{"encoder_arch": "preact_resnet", "model": "image denoising autoencoder", "dataset": "microscope photos of single blood and bone marrow cells", "train_examples": 194171, "image_size": 32, "crop_scale_min": 1, "horizontal_flip": true, "bottleneck": "denoising", "downsampling_factor": 4, "encoder_norm": "batchnorm", "encoder_activation": "relu", "encoder_depths": [3, 4, 6, 3], "encoder_kernel_size": 3, "encoder_stem": "deep", "encoder_avg_pool_shortcut": false, "encoder_widths": [64, 96, 144, 208], "loss": "mse", "latent_channels": 8, "decoder_norm": "batchnorm", "decoder_activation": "relu", "decoder_widths": [48, 96, 96], "decoder_blocks_per_level": 3, "decoder_block": "sep", "decoder_attention": true, "decoder_upsampling": "pixel_shuffle", "init": "lecun_normal", "residual_init": "zero_last", "optimizer": "muon", "muon_scale": "match_rms_adamw", "lr": 0.0021, "momentum": 0.9, "nesterov": true, "orthogonalizer": "newton_schulz_5", "adamw_lr_other_params": 0.00097, "grad_clip": 1.0, "steps": 6600, "batch_size": 256, "epochs": 8.7, "lr_schedule": "wsd", "decay_fraction": 0.3, "final_lr_fraction": 0.1, "warmup_steps": 1320, "weight_decay": 0.4, "adamw_weight_decay_other_params": 0.01}
Rows from block 5 of the decoder of a small image denoising autoencoder, named by matrix and row number. Rows with one number belong to one channel. Each number is 128 + 24 x the weight over its row's rms, rounded and kept within 0 to 255. All counts start at 0. Numbers have three digits each. After the name is the row's rms in percent of the matrix's.
After each channel's rows are labels from the 100 images, of 14848, where the channel reaches its highest value: "colour at peak" is the nearest of a few named colours to the mean colour under the peak. Only what is clearly more common there than usual is listed. The data: microscope photos of single blood and bone marrow cells. In brackets: how many of the 100, against the usual share in percent.
# convs1: first pointwise conv (decoder.decb.0.2.convs.1.weight, 96x96x1x1), inputs 0-95
# convs3: second pointwise conv (decoder.decb.0.2.convs.3.weight, 96x96x1x1, transposed), outputs 0-95

convs1.77 083:133112163098166093136126216133138125107133135103141174131111112079130094135166132115120137119116129179141109098147116142134131140108133179130153110115128129154114139146143121132147131150145115106170023124113125119123156123110132119140136154143134138146137127128137128106170136109106118159
convs3.77 126:171126140145154146123154113111126122127148116130119121167093167124131121146167146162168121166135106079112161102158065146166134145133155155152106080143141138144119099131118148100159127098146143136126066112136153158160142104127106122078108116173140100119112130120115135122111131125132143172
colour at peak: blue (55 vs 10.4); black (36 vs 1.6)

convs1.59 099:180138091183143106109129137109096104136149127171130108123139169150137169147130145131119130135132121133135158119100104129132125159133148124135135104068154142144109142122131105133144145115160114121142114133133177104108137135152127126116074089113142098116157117093134126182081180064145120120
convs3.59 084:149146178071158191123129149150133162148141101116121141121118130162103120096133116133124148097108123087105128091149155133156099151166139107120112105182103145126125094122121111116142184167128161142091155099145149116111127136122126119131116131123131133120140138151127119198092148166120139115
colour at peak: purple (63 vs 19.2)

convs1.49 094:125122150100170093128147228145141121148127131099156132144115107115142112140162123094135132137119136157151090147141131105129116126131122128101135138135162089127151121113131155137160130122120102087140117159142083137104124129100138170094194131134119143122079114147136113085141123079118130149
convs3.49 089:158140124164141167141152067135112109121129167152123093125122113142133132130135107105095099131088154092125107087119153137156098103106121136110105139153134153108148161122156104190127126128143156107148104105116175159142123143141110161183105137121123129144086169127104092174116128137111138119
colour at peak: purple (48 vs 19.2); blue (36 vs 10.4)

convs1.50 100:071078131144168072122099112100078127095146123113147149106171130135143139106154152167082146154146130136130179159088149135127118135117134124116133095180116121111118143134118107128119157152112112109102123117145153096097132167130117120149118197132107133119120122124150140114122155124166121123
convs3.50 098:098090163147091164158137137100163128122120137112102107163107124155152113102156076059132157072140110106153160138138151181142099127117094145147117159134158153118151107121113133129134135147134104152123131147102159117175133101129141110131098114150115153122130151087098146118142133101115126106
colour at peak: pink (44 vs 22)

convs1.15 091:084152099112150113135140149142137097089117109169109077158130140165123074170101114113144110128149137109105100143144136077129138089117137123147123119110137161134120138128124128142141135093170167128102175115095123069125113106118126129169165128122100156119166163144121131108093155130130108108
convs3.15 086:136090159157119135167110141160127122129107111126168113115115147148084160066129113124094171111113098104090169106112123085133132109090122140122117121127102113138126141128114107138139121160155130149152135142142118151167094132166131111137052120113110170124129139125153104162111156110166125090
colour at peak: pink (62 vs 22)

convs1.19 087:088119152125097120142129126127151129138138136175108103121135130118096101088146126094160120107139124164100096146152120110136124133105123119114138113150115109093115083162135116116114116126127143081129089141097123089115149151137124111129154091096107115141164158130131112137043130207151113111
convs3.19 119:079143154166138157126128160156111124131134132083110111127114113149135138134104106123097156117124104157152155080106109173125110098155122128100138136134119103124110160150095122158121135145103134140070142126134149168066170114102091107128129127097086139141142127177144108159123173102133140111
colour at peak: grey (58 vs 21.9)

convs1.41 097:155147168072143098103086119106140119117142188098134129135121107120115142122143097126107141114115120157108158170108118110131138108131142104139128095120137106101122135128148129118104135119112113129157173114123125134129123126080169126171099124100142136150124127159122132120119146015143120155
convs3.41 081:095075111087075132148098099116130130148116111169093124132106124128138131121132083117115113089105170174139138133141095114110113116101119109160161142078115137121153127142141135142160129070084137134129123164131071115147104117116128146127175120143133146144161130149115105107135118119168138096
colour at peak: purple (49 vs 19.2)

convs1.8 100:159143099140148123120125111107146139117147078130141104132101140139104147169086125121056136094142161108151179098112185125133114135114119129137102119095117128125156146078139118094086107126122129168149082128120156130115129111131101136129148176113176149145134125150112124120106167129092132117
convs3.8 104:126095165146097121136119103085149137130095161096122139110115152122146122121107113154069118141085134125094123087143117134153156129129162140113101111138168132133177128114115105173156091105148151132128109113103093129132085109150070120118095110149097146111153155113106115132071132146121143144
colour at peak: white (71 vs 24.2)

convs1.85 100:118114056089133111097126093147150142114149128109143093108130138138113152140132131139128130127127124112102115092161139136133128126138117144136145088134144133114129125147182095135181147097213122120140126131133149133126098136108112189163099091107155102164124126111108156099145096116105098122
convs3.85 087:140134121189140117132123150134144109124101141093163119086097065151157160100120175184135132109135129106124123123081135105153086097104127121135160131137125140135131140096097125129130112096130172140185129105125119137140143116122168133146126134094117123112147148088146166119180136151118121155
colour at peak: purple (55 vs 19.2); blue (30 vs 10.4)

convs1.86 096:160118089130124134132129122121144139119131165149109096145154129170125157157140128169194139110146106137106144164120112115114131120124148142119149118143148140122138117109130104149100142122107109214134145143117151089082146127134114111128097097180146110112135148145109133180083096118147079117
convs3.86 098:158143150091086136111118155124153121105120109167122140106142114157128120209165145116159138154107136136130126106132154161069144147121146134159169126103134138104175148156121112114176093124131119141173091139090129097133109129140144130145139106166173152110132160147118151141143134122129142147
colour at peak: white (66 vs 24.2)

convs1.33 101:169091141160166137089120131135147097139104122088113099158147116146083136152137105099100120106111126125078130102168152085090110147129093140132152147146173080135137111106113131149139133091112102147112119115153102088101112112137107127145109108144181147095078123113127116140151128112146114128
convs3.33 083:118117111123096126117145130144149126135122162108138116160090176118168075131111119096157098084113130132142129126125115111101116089124112135123147141130135141115108117136172143139147167135094116197135064123139089110147168130127139104113138099128143108108116143139075137192110166152116135131
colour at peak: white (94 vs 24.2)

convs1.63 097:186161140143124135146156166119121174096128131144133159183097104157135128070124105129108109155136149168115136133138093095159131129119156122125159096098112114134131147147124147138119120083085139104095124110164157139154138117115136120207103128172123122137123141140138128124106115124120099158
convs3.63 086:143095140123126148123120093105115136148102158136126094135137135112124124086115111165123128097142114127160124104149098100112171120181110130141084097094133081119129123100093135130131123131095115130156132091190093171133136097113070084098118108131118142136156110159135100101099119138136169138
colour at peak: blue (37 vs 10.4)

convs1.65 097:105140170112136136115129140152118122126127170126127203145141091110140132126148120113144139140135108208112109095141090128139172098119114096108143121149146175104135151151118120177106108107114119136118115115141075110152120130138102130100172176136106112144081138149122109134149119156109118151
convs3.65 091:131131093130127100101122104131075129129123106142158152111105098083086128159125141102147132103174138135133159156118159124179102159097153138116090150147133110168155069140113159126157139149146111117120180117106137161148113108123140144139095126128141137141168139132107144109174111092114098139
colour at peak: blue (28 vs 10.4)

convs1.55 106:162098161131166134116130141121161117146138084090118130122145122128124144125117092124089117176115124133095126111130127131111121115150116132128139105135183050139135088135143122110125130105118105143101127154112166153072117109141127143122130145157127105115064145088133092149185112113147149100
convs3.55 088:136114194149116161141094128115127125118145139086097120095133179142139140100137148142140141127164153143172096157163122158137115148086118109143131128137170169134108129143130101129164135090125115142144161202124125105110106097140139151135124170131106137120124103107146112117119087145078122136
colour at peak: blue (47 vs 10.4)

convs1.29 101:139120099131126121119111126092151113138116125092127143091124128053140130116157136066120144103124123123122150121196132153121144109118124121095161106154114046127129133121136100124122171129045107149165114128162124103139144139136102119124102131132123120131125135078125160125121119116120124135
convs3.29 107:130181132131165124131158122100150119142147114150080118185098133125120116141144090093124146095125141108175138118110116134084117132178145138129079109149184125132123091145088082146131169120151105151112128132145139105111108133134134121097152093109126100125149098104104092141123085109134128139
colour at peak: blue (43 vs 10.4)

convs1.1 083:114144083102142105095142127099150123129117109166125103130121106154157142151148137127176143137138142118112133152146098110142101155112096117130142136129130132088113154112130115110124147167148127097146138164137150130227105131115108144125064150120135110164128157122130097107121181151102149096
convs3.1 115:134124171074142112154169121169147136141115090121167151120140135122125097108105145138113124126064093145120155139149136155073170146148159138131089085097081126121144165160110109131128095138109110108099147136115096091129136133128133112156143130167113164121128157113158143117124127149150110151
colour at peak: black (70 vs 1.6)

convs1.51 106:146157136111140123091111128153161136130142136112149152096130119123173119113167114128085152144126132160150114100161091126147142122090150132127125109129143128121096137121128120112147104136142125084192089108131139118148121146105120133131125200154134126140115127092147099093185200116101097131
convs3.51 105:132150091099144139151143091157118119132151096136134128095106100107136155186127107127153129092079088108133099108163155120117109129092152154114112145146110166141123166142143140130143130135162171133152186119131155124158130132121164113123115125140137147122102123129141124072140115056140117163
colour at peak: blue (26 vs 10.4)

convs1.34 098:176065113133140129121116116112077128156124139091149142156110136114111126145125127135086122209129125154131142164131119143144138103145136121131147092183125134113136130172101097147130144081114107116101113145107166153096139135125139135126120142139100146126122082185129155134088137104122106135
convs3.34 094:115148187126118146159140123116065137133129145089151169138157102118119154138182130130098131137132120123152116128152174144134123158111155173142154075099141151147109089117136118101096096137136157104120136125128159148131162145115153093120093126159151114166126159111112156110158135108127142086
colour at peak: purple (45 vs 19.2)

convs1.4 103:107083140122141102115115126152118113117138134096144145109155147106155143078160134133067106168107114142177071144138126134151104075114135132128127105162166137137112130141126095127130143103159132097163130109100155141105174125117167134120127151136099119138081115131157106092148125109091092145
convs3.4 124:103073156099132126176129128136120140156146083133142143122128103169130109176122112127137180114148129088162129141121128178146108081112115124138089123131133121113140105080099143129115107176112127122171123178154118132131130105153110133118149102118119107162137092090099109153150101141097136110
colour at peak: pink (49 vs 22)

convs1.13 092:113126085145120133129124031122130115158128119136148124161108146112094124093119120058142209145130139119154140093120166150135095135109105105136137145127093098112124104123165124138145105131195119137113123133117119109123091139148144143096125137134132120132125133131111160118145093123125150125
convs3.13 083:122160144131148155166106086152148129158162128127120151118079132082145104132118158127137109108103130130112136104109097103155074090091144193126129141150106174151158150119141140120121113121102133126123102114101117159126128102121162168116146148136108115156101137149130177150095130148157174120
colour at peak: blue (26 vs 10.4)

convs1.92 100:137139098108109115105129063121148091144135076156133123098116099102116120155092144148134110142151143142136148114114086141119131123109132081148144120137120152110137152128128115103087132153120136123159138169124158130112143076146188114211104133110145118150158127120136154072131120135125124120
convs3.92 082:170132107084095138157131193129132107132142113173150112137149171177147125125163120084134145088115116136101145124122180157154122127097159163150124142143141124121146143121135125114138138101132182146108129171103140106128105155153062124159138121112151140142159138131148116135135155138121153101
colour at peak: purple (58 vs 19.2); black (32 vs 1.6)

convs1.25 105:087109110132098110123104081135149122115116149123120126179139117082106110129135122056169131142135130101125158154164138112108132151122139121112150125129123112121128092124127089146117117075170114151097120133011151097155130118135110113145116143120126123114134140125118129142127112125125117119
convs3.25 112:073140095144160099096146135118126132163148157110139187111167125127125133141106115101136146165103109146103070171112118139139122117119174125106152129120105127096141111151137124165071092130116158114110092102067131151127128125099126144153180132102141140119101120134122126109103130139102118124
colour at peak: white (83 vs 24.2)

convs1.46 092:116123160115136117135137110115136139134130160087124115142133139127114085114111123106133147112137125117123092097117141087136120115107113116150098158181112163101133164102138140132145122140121149158140139150136149147106100123103115166067168097128124137128126164142139155042138099194086138151
convs3.46 114:079148130189123106109127130096143108076148164098090130149161170081137145118143130154151137110130114137125099102144150098107110099146104157144059134121118093103127170137128100106086134145098098105144150126134133130146161146110099134113159122116113149131134112110128153093129114114109161146
colour at peak: grey (63 vs 21.9)

convs1.53 086:083142139129108135131110111137159128116111122120110116127103129078077119129154109125164127091153139115097151158136127135144131101118134102132101141167095138133106159121104149123082130176110124118112129155111120156170158116108125109137131101151103101143145138141144121117121141246140113132
convs3.53 135:114174163151122110143134115126096115154093114130121156098117127111128113100120122136123127149086141091126084149133114096098108179167112115130172155148137138143123137095106133140114151102094122149138111129181104129200125118121122160130130111125136089132081127132123132091133128085062114130
colour at peak: grey (72 vs 21.9)

convs1.44 089:101156164102124081120130175127130126118132109062150175123141127111092138146144136135081151128096114129143157115135140119139115106128120124108155133130126086154122118088122146104111145113110148153159110149146142187091133144110165118114179157139163127137099142094151128114168123068125137140
convs3.44 131:101137099155096145118115167105141145115103132112080166145107141140168145125108078140155146139097119120156087090145127122091106125160105128163130104120171150107157169142124122117137117126104127100156169132124102118107141106096133143139159161123136127153115151099103165132084110117126174177
colour at peak: blue (54 vs 10.4); purple (43 vs 19.2)

convs1.21 113:169128124129136131109113110127140068118111078101132116135109140119168151162119108158079100134165123114110163119145126115137103127094133122121119115115139113117127123130156177092143135089126141086143126118136150162076145130095132148132078089137133123138113134107129113072065169147134098136
convs3.21 091:181116113152134111118181101131167146124143102088149144100121138097148133104152145164142138116124145080120115119119145134149113121165099150078150091154151147126101100129122086121121101087120100113128147171123133090170112134166114133150118162148124135115154126092119106106128162094089097129
colour at peak: black (48 vs 1.6); blue (30 vs 10.4)

convs1.90 109:112134145100086121134153108162115111129103137126103168102160098134116119109134141131178074138114095162118120147125101118140144140103105181145159130135112148136129125160102134162149122134171133121186201114091141122156137123125111097128116105169126118135072121108136148137085116134131116105
convs3.90 113:135188141127119121112141154183164148084122153125144138133121156151107116084156124151154158125111107122120135103121140148122140099107160160104165072124135157120137134145126138121141111137110110138201150081119124133131141107143148133125103090138124149140105163177116170164159110097137126145
colour at peak: pink (44 vs 22)

convs1.78 083:090114104143140133131136140113159118066104180158119047119155126136142127151111099115163123123143140110086127102187119100125138122134134123125112143139136167102116137129121120138124136121134135112140159099138124024125139121114115112118089110099121122115137136139151149138144119126121088154
convs3.78 112:091168103115118135150123157094145121166098119101112106108111118098209141103120135080154108115131088126132123097138173103120109169099138100098157098120111173112113151142138126106151153130139119154177105129113116144119147104145148138134123115137141104111085128097098152127100096139102113137
colour at peak: white (74 vs 24.2)

convs1.82 088:117123139114133149131107075126163103106124121132126091137104127089131105130121128137139120091142136128119186152177144116150151162132132099112111129159092143092131145155115120136122123119136152048134164110127107136170096104075156141140149109116133112147136116146142103122122138211124136148
convs3.82 113:112136180163128109122113144082160125117113101145134117091082111131116133149146128151143118113132111133107154119156112109145120145137126136109109106151138145149118130101163099102125100087149153105130150140100134053104109163119167101127126141138114071111098142102136120092166135056145136124
colour at peak: grey (62 vs 21.9)

convs1.37 098:172140142132118145126142163090128142149134166161122103135141147170103116129150122092111133121155128190115125146122081133132131089097123101148080115131129151112118132122132129131109125124112141164151111127164115086129154132127135154096185128107090121110146188107157123120102159186142126167
convs3.37 116:112122146078133148117116059123170118102127139115085132108175156152121119087131128093118162118170140197139144139163129095096108121100089129106115099121142126117126103148119087121127097142095115145138142109110104141156176086124131127134086123137158148139091135125128117114133094119136115123
colour at peak: grey (49 vs 21.9)

convs1.32 105:127130140107137141143124143118144126108118150123143141148113114071181124125159138118088120152161130151150119084132104108164103104108138156116108133141108128120123123148132173140134108119118125108116112140145092090111098136124151137116073147106080132136141124105140130012114126092147111125
convs3.32 090:152175102150145101153122134085107116114126092153112145114121120126179130132138149120099148129118133132060124112106108147156108119105164149129153151149192145099151156093095157110172144134164134149128136131127133118165129142131119148111143177126111161132123101137110130143152097138093072142
colour at peak: purple (60 vs 19.2); blue (30 vs 10.4)

convs1.40 101:135161127117091108081091094130119105130144082128136160105154120103160125072173115143150134102144158163142171070095136156128131083167135100116130146145145112129117139115114133129141132127145142101141177171126144132153154165138117153105134162151116114162133119110147153111107157128139096143
convs3.40 097:082131103100095157129117172114068116119147114127116154123173131077147108123172131070120109129118135134131146145097184132145153133081116135162145144133137075158138148120144101095116128126135133080130141142099173142107133126124134106125107139143142112125149113132135107130187131102093139128
colour at peak: purple (48 vs 19.2)

convs1.17 107:192135116107122126125119094129125092054144126094132098131130148127095120127147119155125115118167103135107131103148155143124110154101130127139133113146125090113163140150139117092115158096119141151138128119127150165098130148127121225114112146169118135152121125095143117110103120115092138172
convs3.17 101:096132147106113133143142149120130163149162102146137161099161100143175138160105130167130136160129097105114112173162160110087100105118117126161156155131116147104100167138109150138128110076137126167146119166136092115158102155180129152127123132124126152093153117141171128140115152100097122117
colour at peak: purple (61 vs 19.2); blue (36 vs 10.4)

convs1.81 108:150140113124128091091149132154122136128133095118154124124141132123134153153132190150131133142133119104131118123128112109116141131111119119125139125115144127088159135086135133114132125127117103140125126255123078147129135123180157168091134123102128144135098111125133108176141131135144104133
convs3.81 112:119149128107128142128161132149109164125129135196155130121126109161108127136148098130125155117135156081119133098121118122119118132136123133101137137127122117180144113121117080123120131062138143132115118064144124126111093117105104092133151104120146116131150161175142139079113100125167107053
colour at peak: purple (83 vs 19.2)

convs1.93 095:117085129138154142107113178100100090090128078136138125122145161101136124125153145164101102141181129116104114126106145121125110131132146158102125104069146131148153111110115124095106139141136135147099105158144156141076134140147075136178134094151120120136124126097123139157156136108101100085
convs3.93 076:112097120173114110147104068099155114150115131123160199145128116126132152129129159158182141103111116130117148142139087107092137132131155136131140119148132091168093104099086140123115170140121103132149152118156111173105089100141159149123108165116123099145097117134116093143119122119112143141
colour at peak: purple (49 vs 19.2)

convs1.91 087:111093146124142112116105124163124131163124136160120196151145110118073117106155146122086108148105134117154159159101089135126120117115161091123137152146158097146122115129126104128134131110100111130043127124121160105075095135126124115162108168163103116107123139102132106117127136111103110110
convs3.91 097:115157094140126158132155107157087115142164150128118118137104163116132112188150147108168121117107119130136128193099113139111128066090141141159142141136079132143117145140167139162085142142129108111143086134131166124151120139125133119127127117159152153155112125166126087098136127086105155132
colour at peak: pink (44 vs 22)

convs1.39 085:130097119133181091108130122088130115129133128110152125138180066101111139141133181122138159133123111131131130127117172158120116171124119140133155116087163155128122131111127157137157132096132097147133135142133146117137113130149106127116102177071138118087064119141132126135146126055134133125
convs3.39 136:125108108156131164128126169178122134123149090109123162145153122102119143122148075147120133142148121137099134109112104142160162086124106124157122146131130141133165138120171141125136140159165162138087105096112150103127171128125153151123157131122119161125185119120153138150109177152180170151
colour at peak: white (76 vs 24.2)

convs1.3 103:086144081105116097109157093121133098136114136100157122140117140143161106132132137098125162137131118142117088111168117110150126139099130163141136111135114155119133179131136136121165133133158127100166148114101101158186139118064138154166092167155150121145115165106130121114119181148141105133
convs3.3 116:139122149096101124117111126093153145129088155116119111090165138101123119126100116133108130154165106135142116200087107087135143158141157177154118138106150161102162109134140068158112142112161129170110107144140116095123112113127129115102114100163145153136164121109124162128084114122145135146
colour at peak: purple (49 vs 19.2)

convs1.0 101:106149154134100141143119100154140098121171106177112097115182128146129098116109127098116120093140136133073090175127160076130137130127130146155102139104143145127139072138086114096138140090117121103119085133111124146102103127113136123125172134107138148134132151131129095112117140189136155151
convs3.0 098:127138140125129132075111138164099120118115161138148129184167121153118132144162108123126117145143147080155119181144172133134119143162098106119163131127116083123103123140103100154127130109122123167142117131109154094104124096088119154133102074113147111109107171096126149068150130096130134136
colour at peak: grey (71 vs 21.9)

convs1.88 097:118138125154211158119117152082132148082153111129138115130109149117120131138126101123139150106134148115140154118126158130124118174134125126136109071106114111117118123116130146124096124120085133129115071126123129100112088120123149137137170060089120151120190125122111132135148081114139150160
convs3.88 109:119087156135165108117122089103124133136138110110115122108147107137135135129113117137064107165140172109164122118097142120153121118121125132108123158115176107142144127111093078123131097110136119119139080149129122145109152134113075107136119159147116106146191118098091134133072162177106117126
colour at peak: black (56 vs 1.6); blue (38 vs 10.4)

convs1.18 109:126113104154140095146164210162131140130146112139127142142142134130099128128190126106106112121125112135119054133107127090107095113087139141138123119128093119122122143126135161107129132150086110143149107100142134082107146130106133166136154086126148155106127125135155135106156182167129105113
convs3.18 109:157113118149168179162121090125153128125149100142098098119115148124150127120113130152069141143113149120107180107156153135153135156109120072108189132134120105136152119131134131125146164110110127115123154132097108145104129147175108103142144139144114145129121128139152117087180138177098095101
colour at peak: pink (58 vs 22)

convs1.42 094:073143182130139126122174163130073169164133128153155191138125090170115121098121132142124143133141131153148107160075112131142131086097154140126105173108147128163098146124137128129123102137106123131126129102133140101124113115128142111080147118155131145097161134135130158094148141106096124114
convs3.42 109:115137086158109117098124183114146126111143123143123110144153132138124143089121153114111201158163123125137151163139103121121095128104122109171150158143187118126128127137130112105146130122166110144132156111102089145130121107083143106077098115100141148148168097132133157141155077134156116132
colour at peak: blue (29 vs 10.4)

convs1.68 099:169155156165131132118125104135110108117135152134130129147130152141075134069129128147127122154166131148119166187102117129115122114101121136109147057130130129120135144129155123158123113091097130118083103093103163125134116123123127106119127175178112109146146129060131132136122104129172099127
convs3.68 093:097083092121107115145110140119128122116151137148146148093134175150132116167126122124107132102160157108118164163166119110134135100109131138112129099132198133131164180149114136171105118121129125122156183118097128123099089144077112161119133093109116152139140137100109158112132117129081128109
colour at peak: blue (47 vs 10.4)

convs1.28 101:074090082108062116107144031128132110115109107103128086053094127112123125165115120124190138121144124132142157131175147139134132147132137104128140126111122131129119163097125110137129123129132135140138128125135130131083104118146116135109118135120119116136128160115139120152125091144141098129
convs3.28 086:056123157120113133129135080120143133150158126147103089156144134127169097109184119087156129118119109128133080140141122181119146133131140163157141125137169093117098092120096143079149106110124112139117136162149137140118155124135140137125140148129149117108108151141117159169118179160125149113
colour at peak: pink (79 vs 22)

convs1.66 094:186108133131140142139128106142167121149108163126131092101139144144095106155131125105168132095143117127188103126164127085148143141081156132127140108184073116120141139157135134139129127134131112112156126102107093064134132117157117121064142102144130143099151143138131105146132124146145115158
convs3.66 108:140130152141093105120167132117137137131151073095089138098141099169175120089121153138129123150140136097126114132174161136121133109126111126135116125102147123104118178123116158130107119170149118174190133117096127114135121165121135147105165113099125115109161116132126101196095127108104104137
colour at peak: pink (78 vs 22)