{"decoder_activation": "relu", "init": "lecun_normal", "orthogonalizer": "newton_schulz_5", "lr_schedule": "wsd"}
Rows from block 14 of the encoder, named by matrix and row number. Rows with one number belong to one channel. Each number is 500 + 25 x the weight over its row's rms, rounded and kept within 0 to 999. All counts start at 0. Numbers have three digits each. After the name is the row's rms in percent of the matrix's.
# convs0: first 3x3 conv (encoder.blocks.14.convs.0.weight, 208x208x3x3), inputs 33-43, a 3x3 kernel for each
# convs1: second 3x3 conv (encoder.blocks.14.convs.1.weight, 208x208x3x3, transposed), outputs 33-43, a 3x3 kernel for each
convs0.8 105:478481496499480477503504498509486499495494531474490516479521488456459499476502509488485492488496503507497513500475528512496537524492512495489490509499474490490494488480520524461510497483529541487459516511460496479464490494513531498544501461532480503531489521523470497529501487507460500516491486513
convs0.9 104:490481502472454496504505494482540504516517520537489496503503467505445519511507495476470506540566504510515497534469473470496472486557501475549530472486568522511516487498508469531461502463472493486504483502510494506501502494512487508492511511512502471526519519494507540475516480525482695488465516541
convs0.10 087:513455475513509541497470469520486532467466473500471557499488533516498500480446505516520513498497515514537527542488536516476451502488530489458482458498482489488456506502563547515499499481481515483515480495494476515490486499507455494492506523468541461525511525523488521490485537520526523501528502510
convs0.11 126:501498490496501512504488498508513511523519515477519514509531517499474508478491501493485501491492485495489493518500516485494519480508508490486478492482498481485482510500492505540506509520505503507502532513508522521497504500495493496501483472503480490470497516495488494474487488498492501497496500502
convs0.12 101:501498496487479509501503492468490519494494463478502517499493546493467474487507474492493479499499509484475492519483510526525531500516534501515515490564507498507476494517502521473493499518501486487499486474485488494482512509511520563533508540517506537504522479511511511515490496508510487489508517508
convs0.13 100:509502492517537502489530511463438487452445490448462474496510506496543552508464497528491506498494490506490486486483458494504515487499455475520467542587514513491480509512561495491493462474495497492491491532485492514490503505455483545504517517493517479489495481508533476495525522497501506541529495519
convs0.14 093:496475468452502500474489489539488470475488451511440521509540514488470490473493519484498488494510491494503504508529500549478543486490488546499505476466491495505490440481482485478504460483490478507518471441512528519516492467509488444525478494488491513481523489526504480495488494488475490484496463528
convs0.15 101:481482486475474460497500520497524510459460463517468450497478499527453493520499480489492488522509507490475483511509508507481483497480476494506534466506514533503557503507494468436495510490437487492495527489493513516491519484510468429492460483534483473489485505469534517490497502503476473495514483480
convs0.16 102:508507481524477492499499504499525485502473489539492508475493479508525492497493504483479458488440458501503487510530486532557540475502489501521502544540522457481493502474482535439499495515502478496502484482473507500503511529476557499490497532495479518535498479480452524506541477470535452529469497478
convs0.17 097:527486490506527511508518527497516522477495495508493523489522535513470450483514513519535536520526524484499528516514520489526480512510540495495513512512456509541473509496531491447530498467537509506522478502507512500504498505495453489475473468475514504500577506495588539570491525545466539507456490483
convs0.18 102:468480485481479479523480507508529520488495503506498480513528478481461491524468475489503491480500500469520491512488485485485523476548478510480504504477473527492496490534500508568588518537531503515514470501530502561525473471486488473462484523479493487497516463474503469461483534497486496522483526491
convs0.19 102:490481483482474459516482487548545507503538521554573484464481461454470468455492436513500484511484505473493508490494503463511485476488451475510516470541524555505496526524518484466475498465481516519510501483488493468492526544509512496504524476490537517492530495528491548512502541520517500504496496501
convs0.20 087:506466497481480474511471500539515485546471487443461486514550506467548544498524511480484502481502492487504498539500530534472509504506479483504507466444486517459466510505491548548523490544541520495486492524471519513473487464474447460449478461453518527553542459526536460470479507522504532517483520485
convs0.21 107:490492498504483493486505509511527489521526522525511497502495475482495485480488493502493505493493502502491489534500489506489507507488467493477487486490499496491509523477481536468521531502492489457518474479552460474547539520510518492543504482514520505492504494524490498506542504518538498542515494494
convs1.8 121:486494490526476467531496459483500502472449515475491508477525506486524472492477487486502513482512500483492490455542526471491526510516537480512480509511488494563498491526520495502539522508539537500481560498469532517453524514533555512580547516558494546509515506499508508502496530486529523482542528501
convs1.9 095:479486469542437490516533477491488525484519525488489498497484491493428475457544523476513517490521476484502515533493453505492441473504492491473491497534469489466477484506494501531498488492509507503529497530541485496488491521529546480464500497511497464458519407498532487475497448526513586448538495490
convs1.10 095:506473486496462479503552505439516519475528470515496458553479533483497549495490473522500519523521532476504487513492511492511514483508487484527492527559522496524488498485456488508516510470489468497495519541496485476473529520512485516512564509520518536493489453509509525479487456506551528493506510505
convs1.11 192:508474508498447502503499510503494458502426443507483464452486506496505520469479495501513539494539506502528507456494496461492484506519503515528498485498533489501509490486512502514510493521506494507518487502519500495491523477512497505486494494513518479481474461462495488477470477484494465498510485484
convs1.12 136:491525474500525480510494527514511525486504523465487529518537548534502493478546496525523543483515483480503482527484508478465506507517486526514505466439502500499489513517502508530494525497525549535522502486477509521527483480470457480450448481462472498475485474489495498465472490489463486489480518497
convs1.13 088:484520452519523515470545503511470488522492493494537494542498502537478519529514515494495496513481522506454473485505520514496467495503485518459478521447510500491547501505507503502516501503480527479471505477491483494537520455516510540477542521547476451513519528485487520509531529509480465508482514508
convs1.14 092:525504489510473557482489458510558527522500498502481517451486517473470487495511506500498508524482529512516505492500552459467545492511496495497477460507508501493499494500521515493450535513478487468506491504533525455495509471517485459481471518473520541544514486493525480500529483482457522500534504502
convs1.15 091:464508493519478477424519470490539532501499548491503475536463492460501530526471479539521462505504500531525518481503492546481499524537474493491519481493506491473451487500508511460485523508463501499490450473552445447535498547567542537550473538550504498542507523534524523521510489486464489494480523491
convs1.16 083:483482489482479522534485512511496467454425470495533501524482453488500524465490531487435536485475485530477472509502424437520519508533523472540518511518550515515515488509506511530508480486483514485503478455480454526493515486516538487478486500502503478490511480506481492516475444514480481476475493504
convs1.17 092:472500509460510502465501495546521508519503509494472492509501456508496454495471498522500484478506496541494534472491453479526513503520485499476496515501532462484484500502502468495493524474480512557534510501485542505530518522503488481510502527530459548498454452499514503509467552502532543521515555510
convs1.18 085:496480514471521515544531522525549495520494475507499492548535495535530525486527512522494516509548518486498512512525502482537520494536512495519501505461488481490527486514514482482497479474475456506491528515533535540521510519492512500513505483451540525531497514477529503493498536479492500486501507528
convs1.19 105:494492514491510470515478485501466449476464460503479499500475464482525451491502513555507504526507460522492505506506464511500506478507502479460488467480508479483499525538491524478508510469492527504523530506466510453454509547506476496467529534539522488521475508517495471499551536561527546503476509518
convs1.20 095:517473469497529529474503478486469430561443527503505542497464510525510490501491483515512513510486507492494512466488491512456523509478493485523511490450482509463480500521492503475505473507514455539482546469518486483436503524537491524540488488493472523444511589491475533467465480477429539501488481475
convs1.21 120:484497487509513527521526491509508521533480505508525537502506464493475507522441518492510511481497519491483471508484490503444489514465482516503475475503488546502493499517490497485490522487464490472487461521504475535526509472491479460478484462464501500475492482518480508533480500527455507517487504528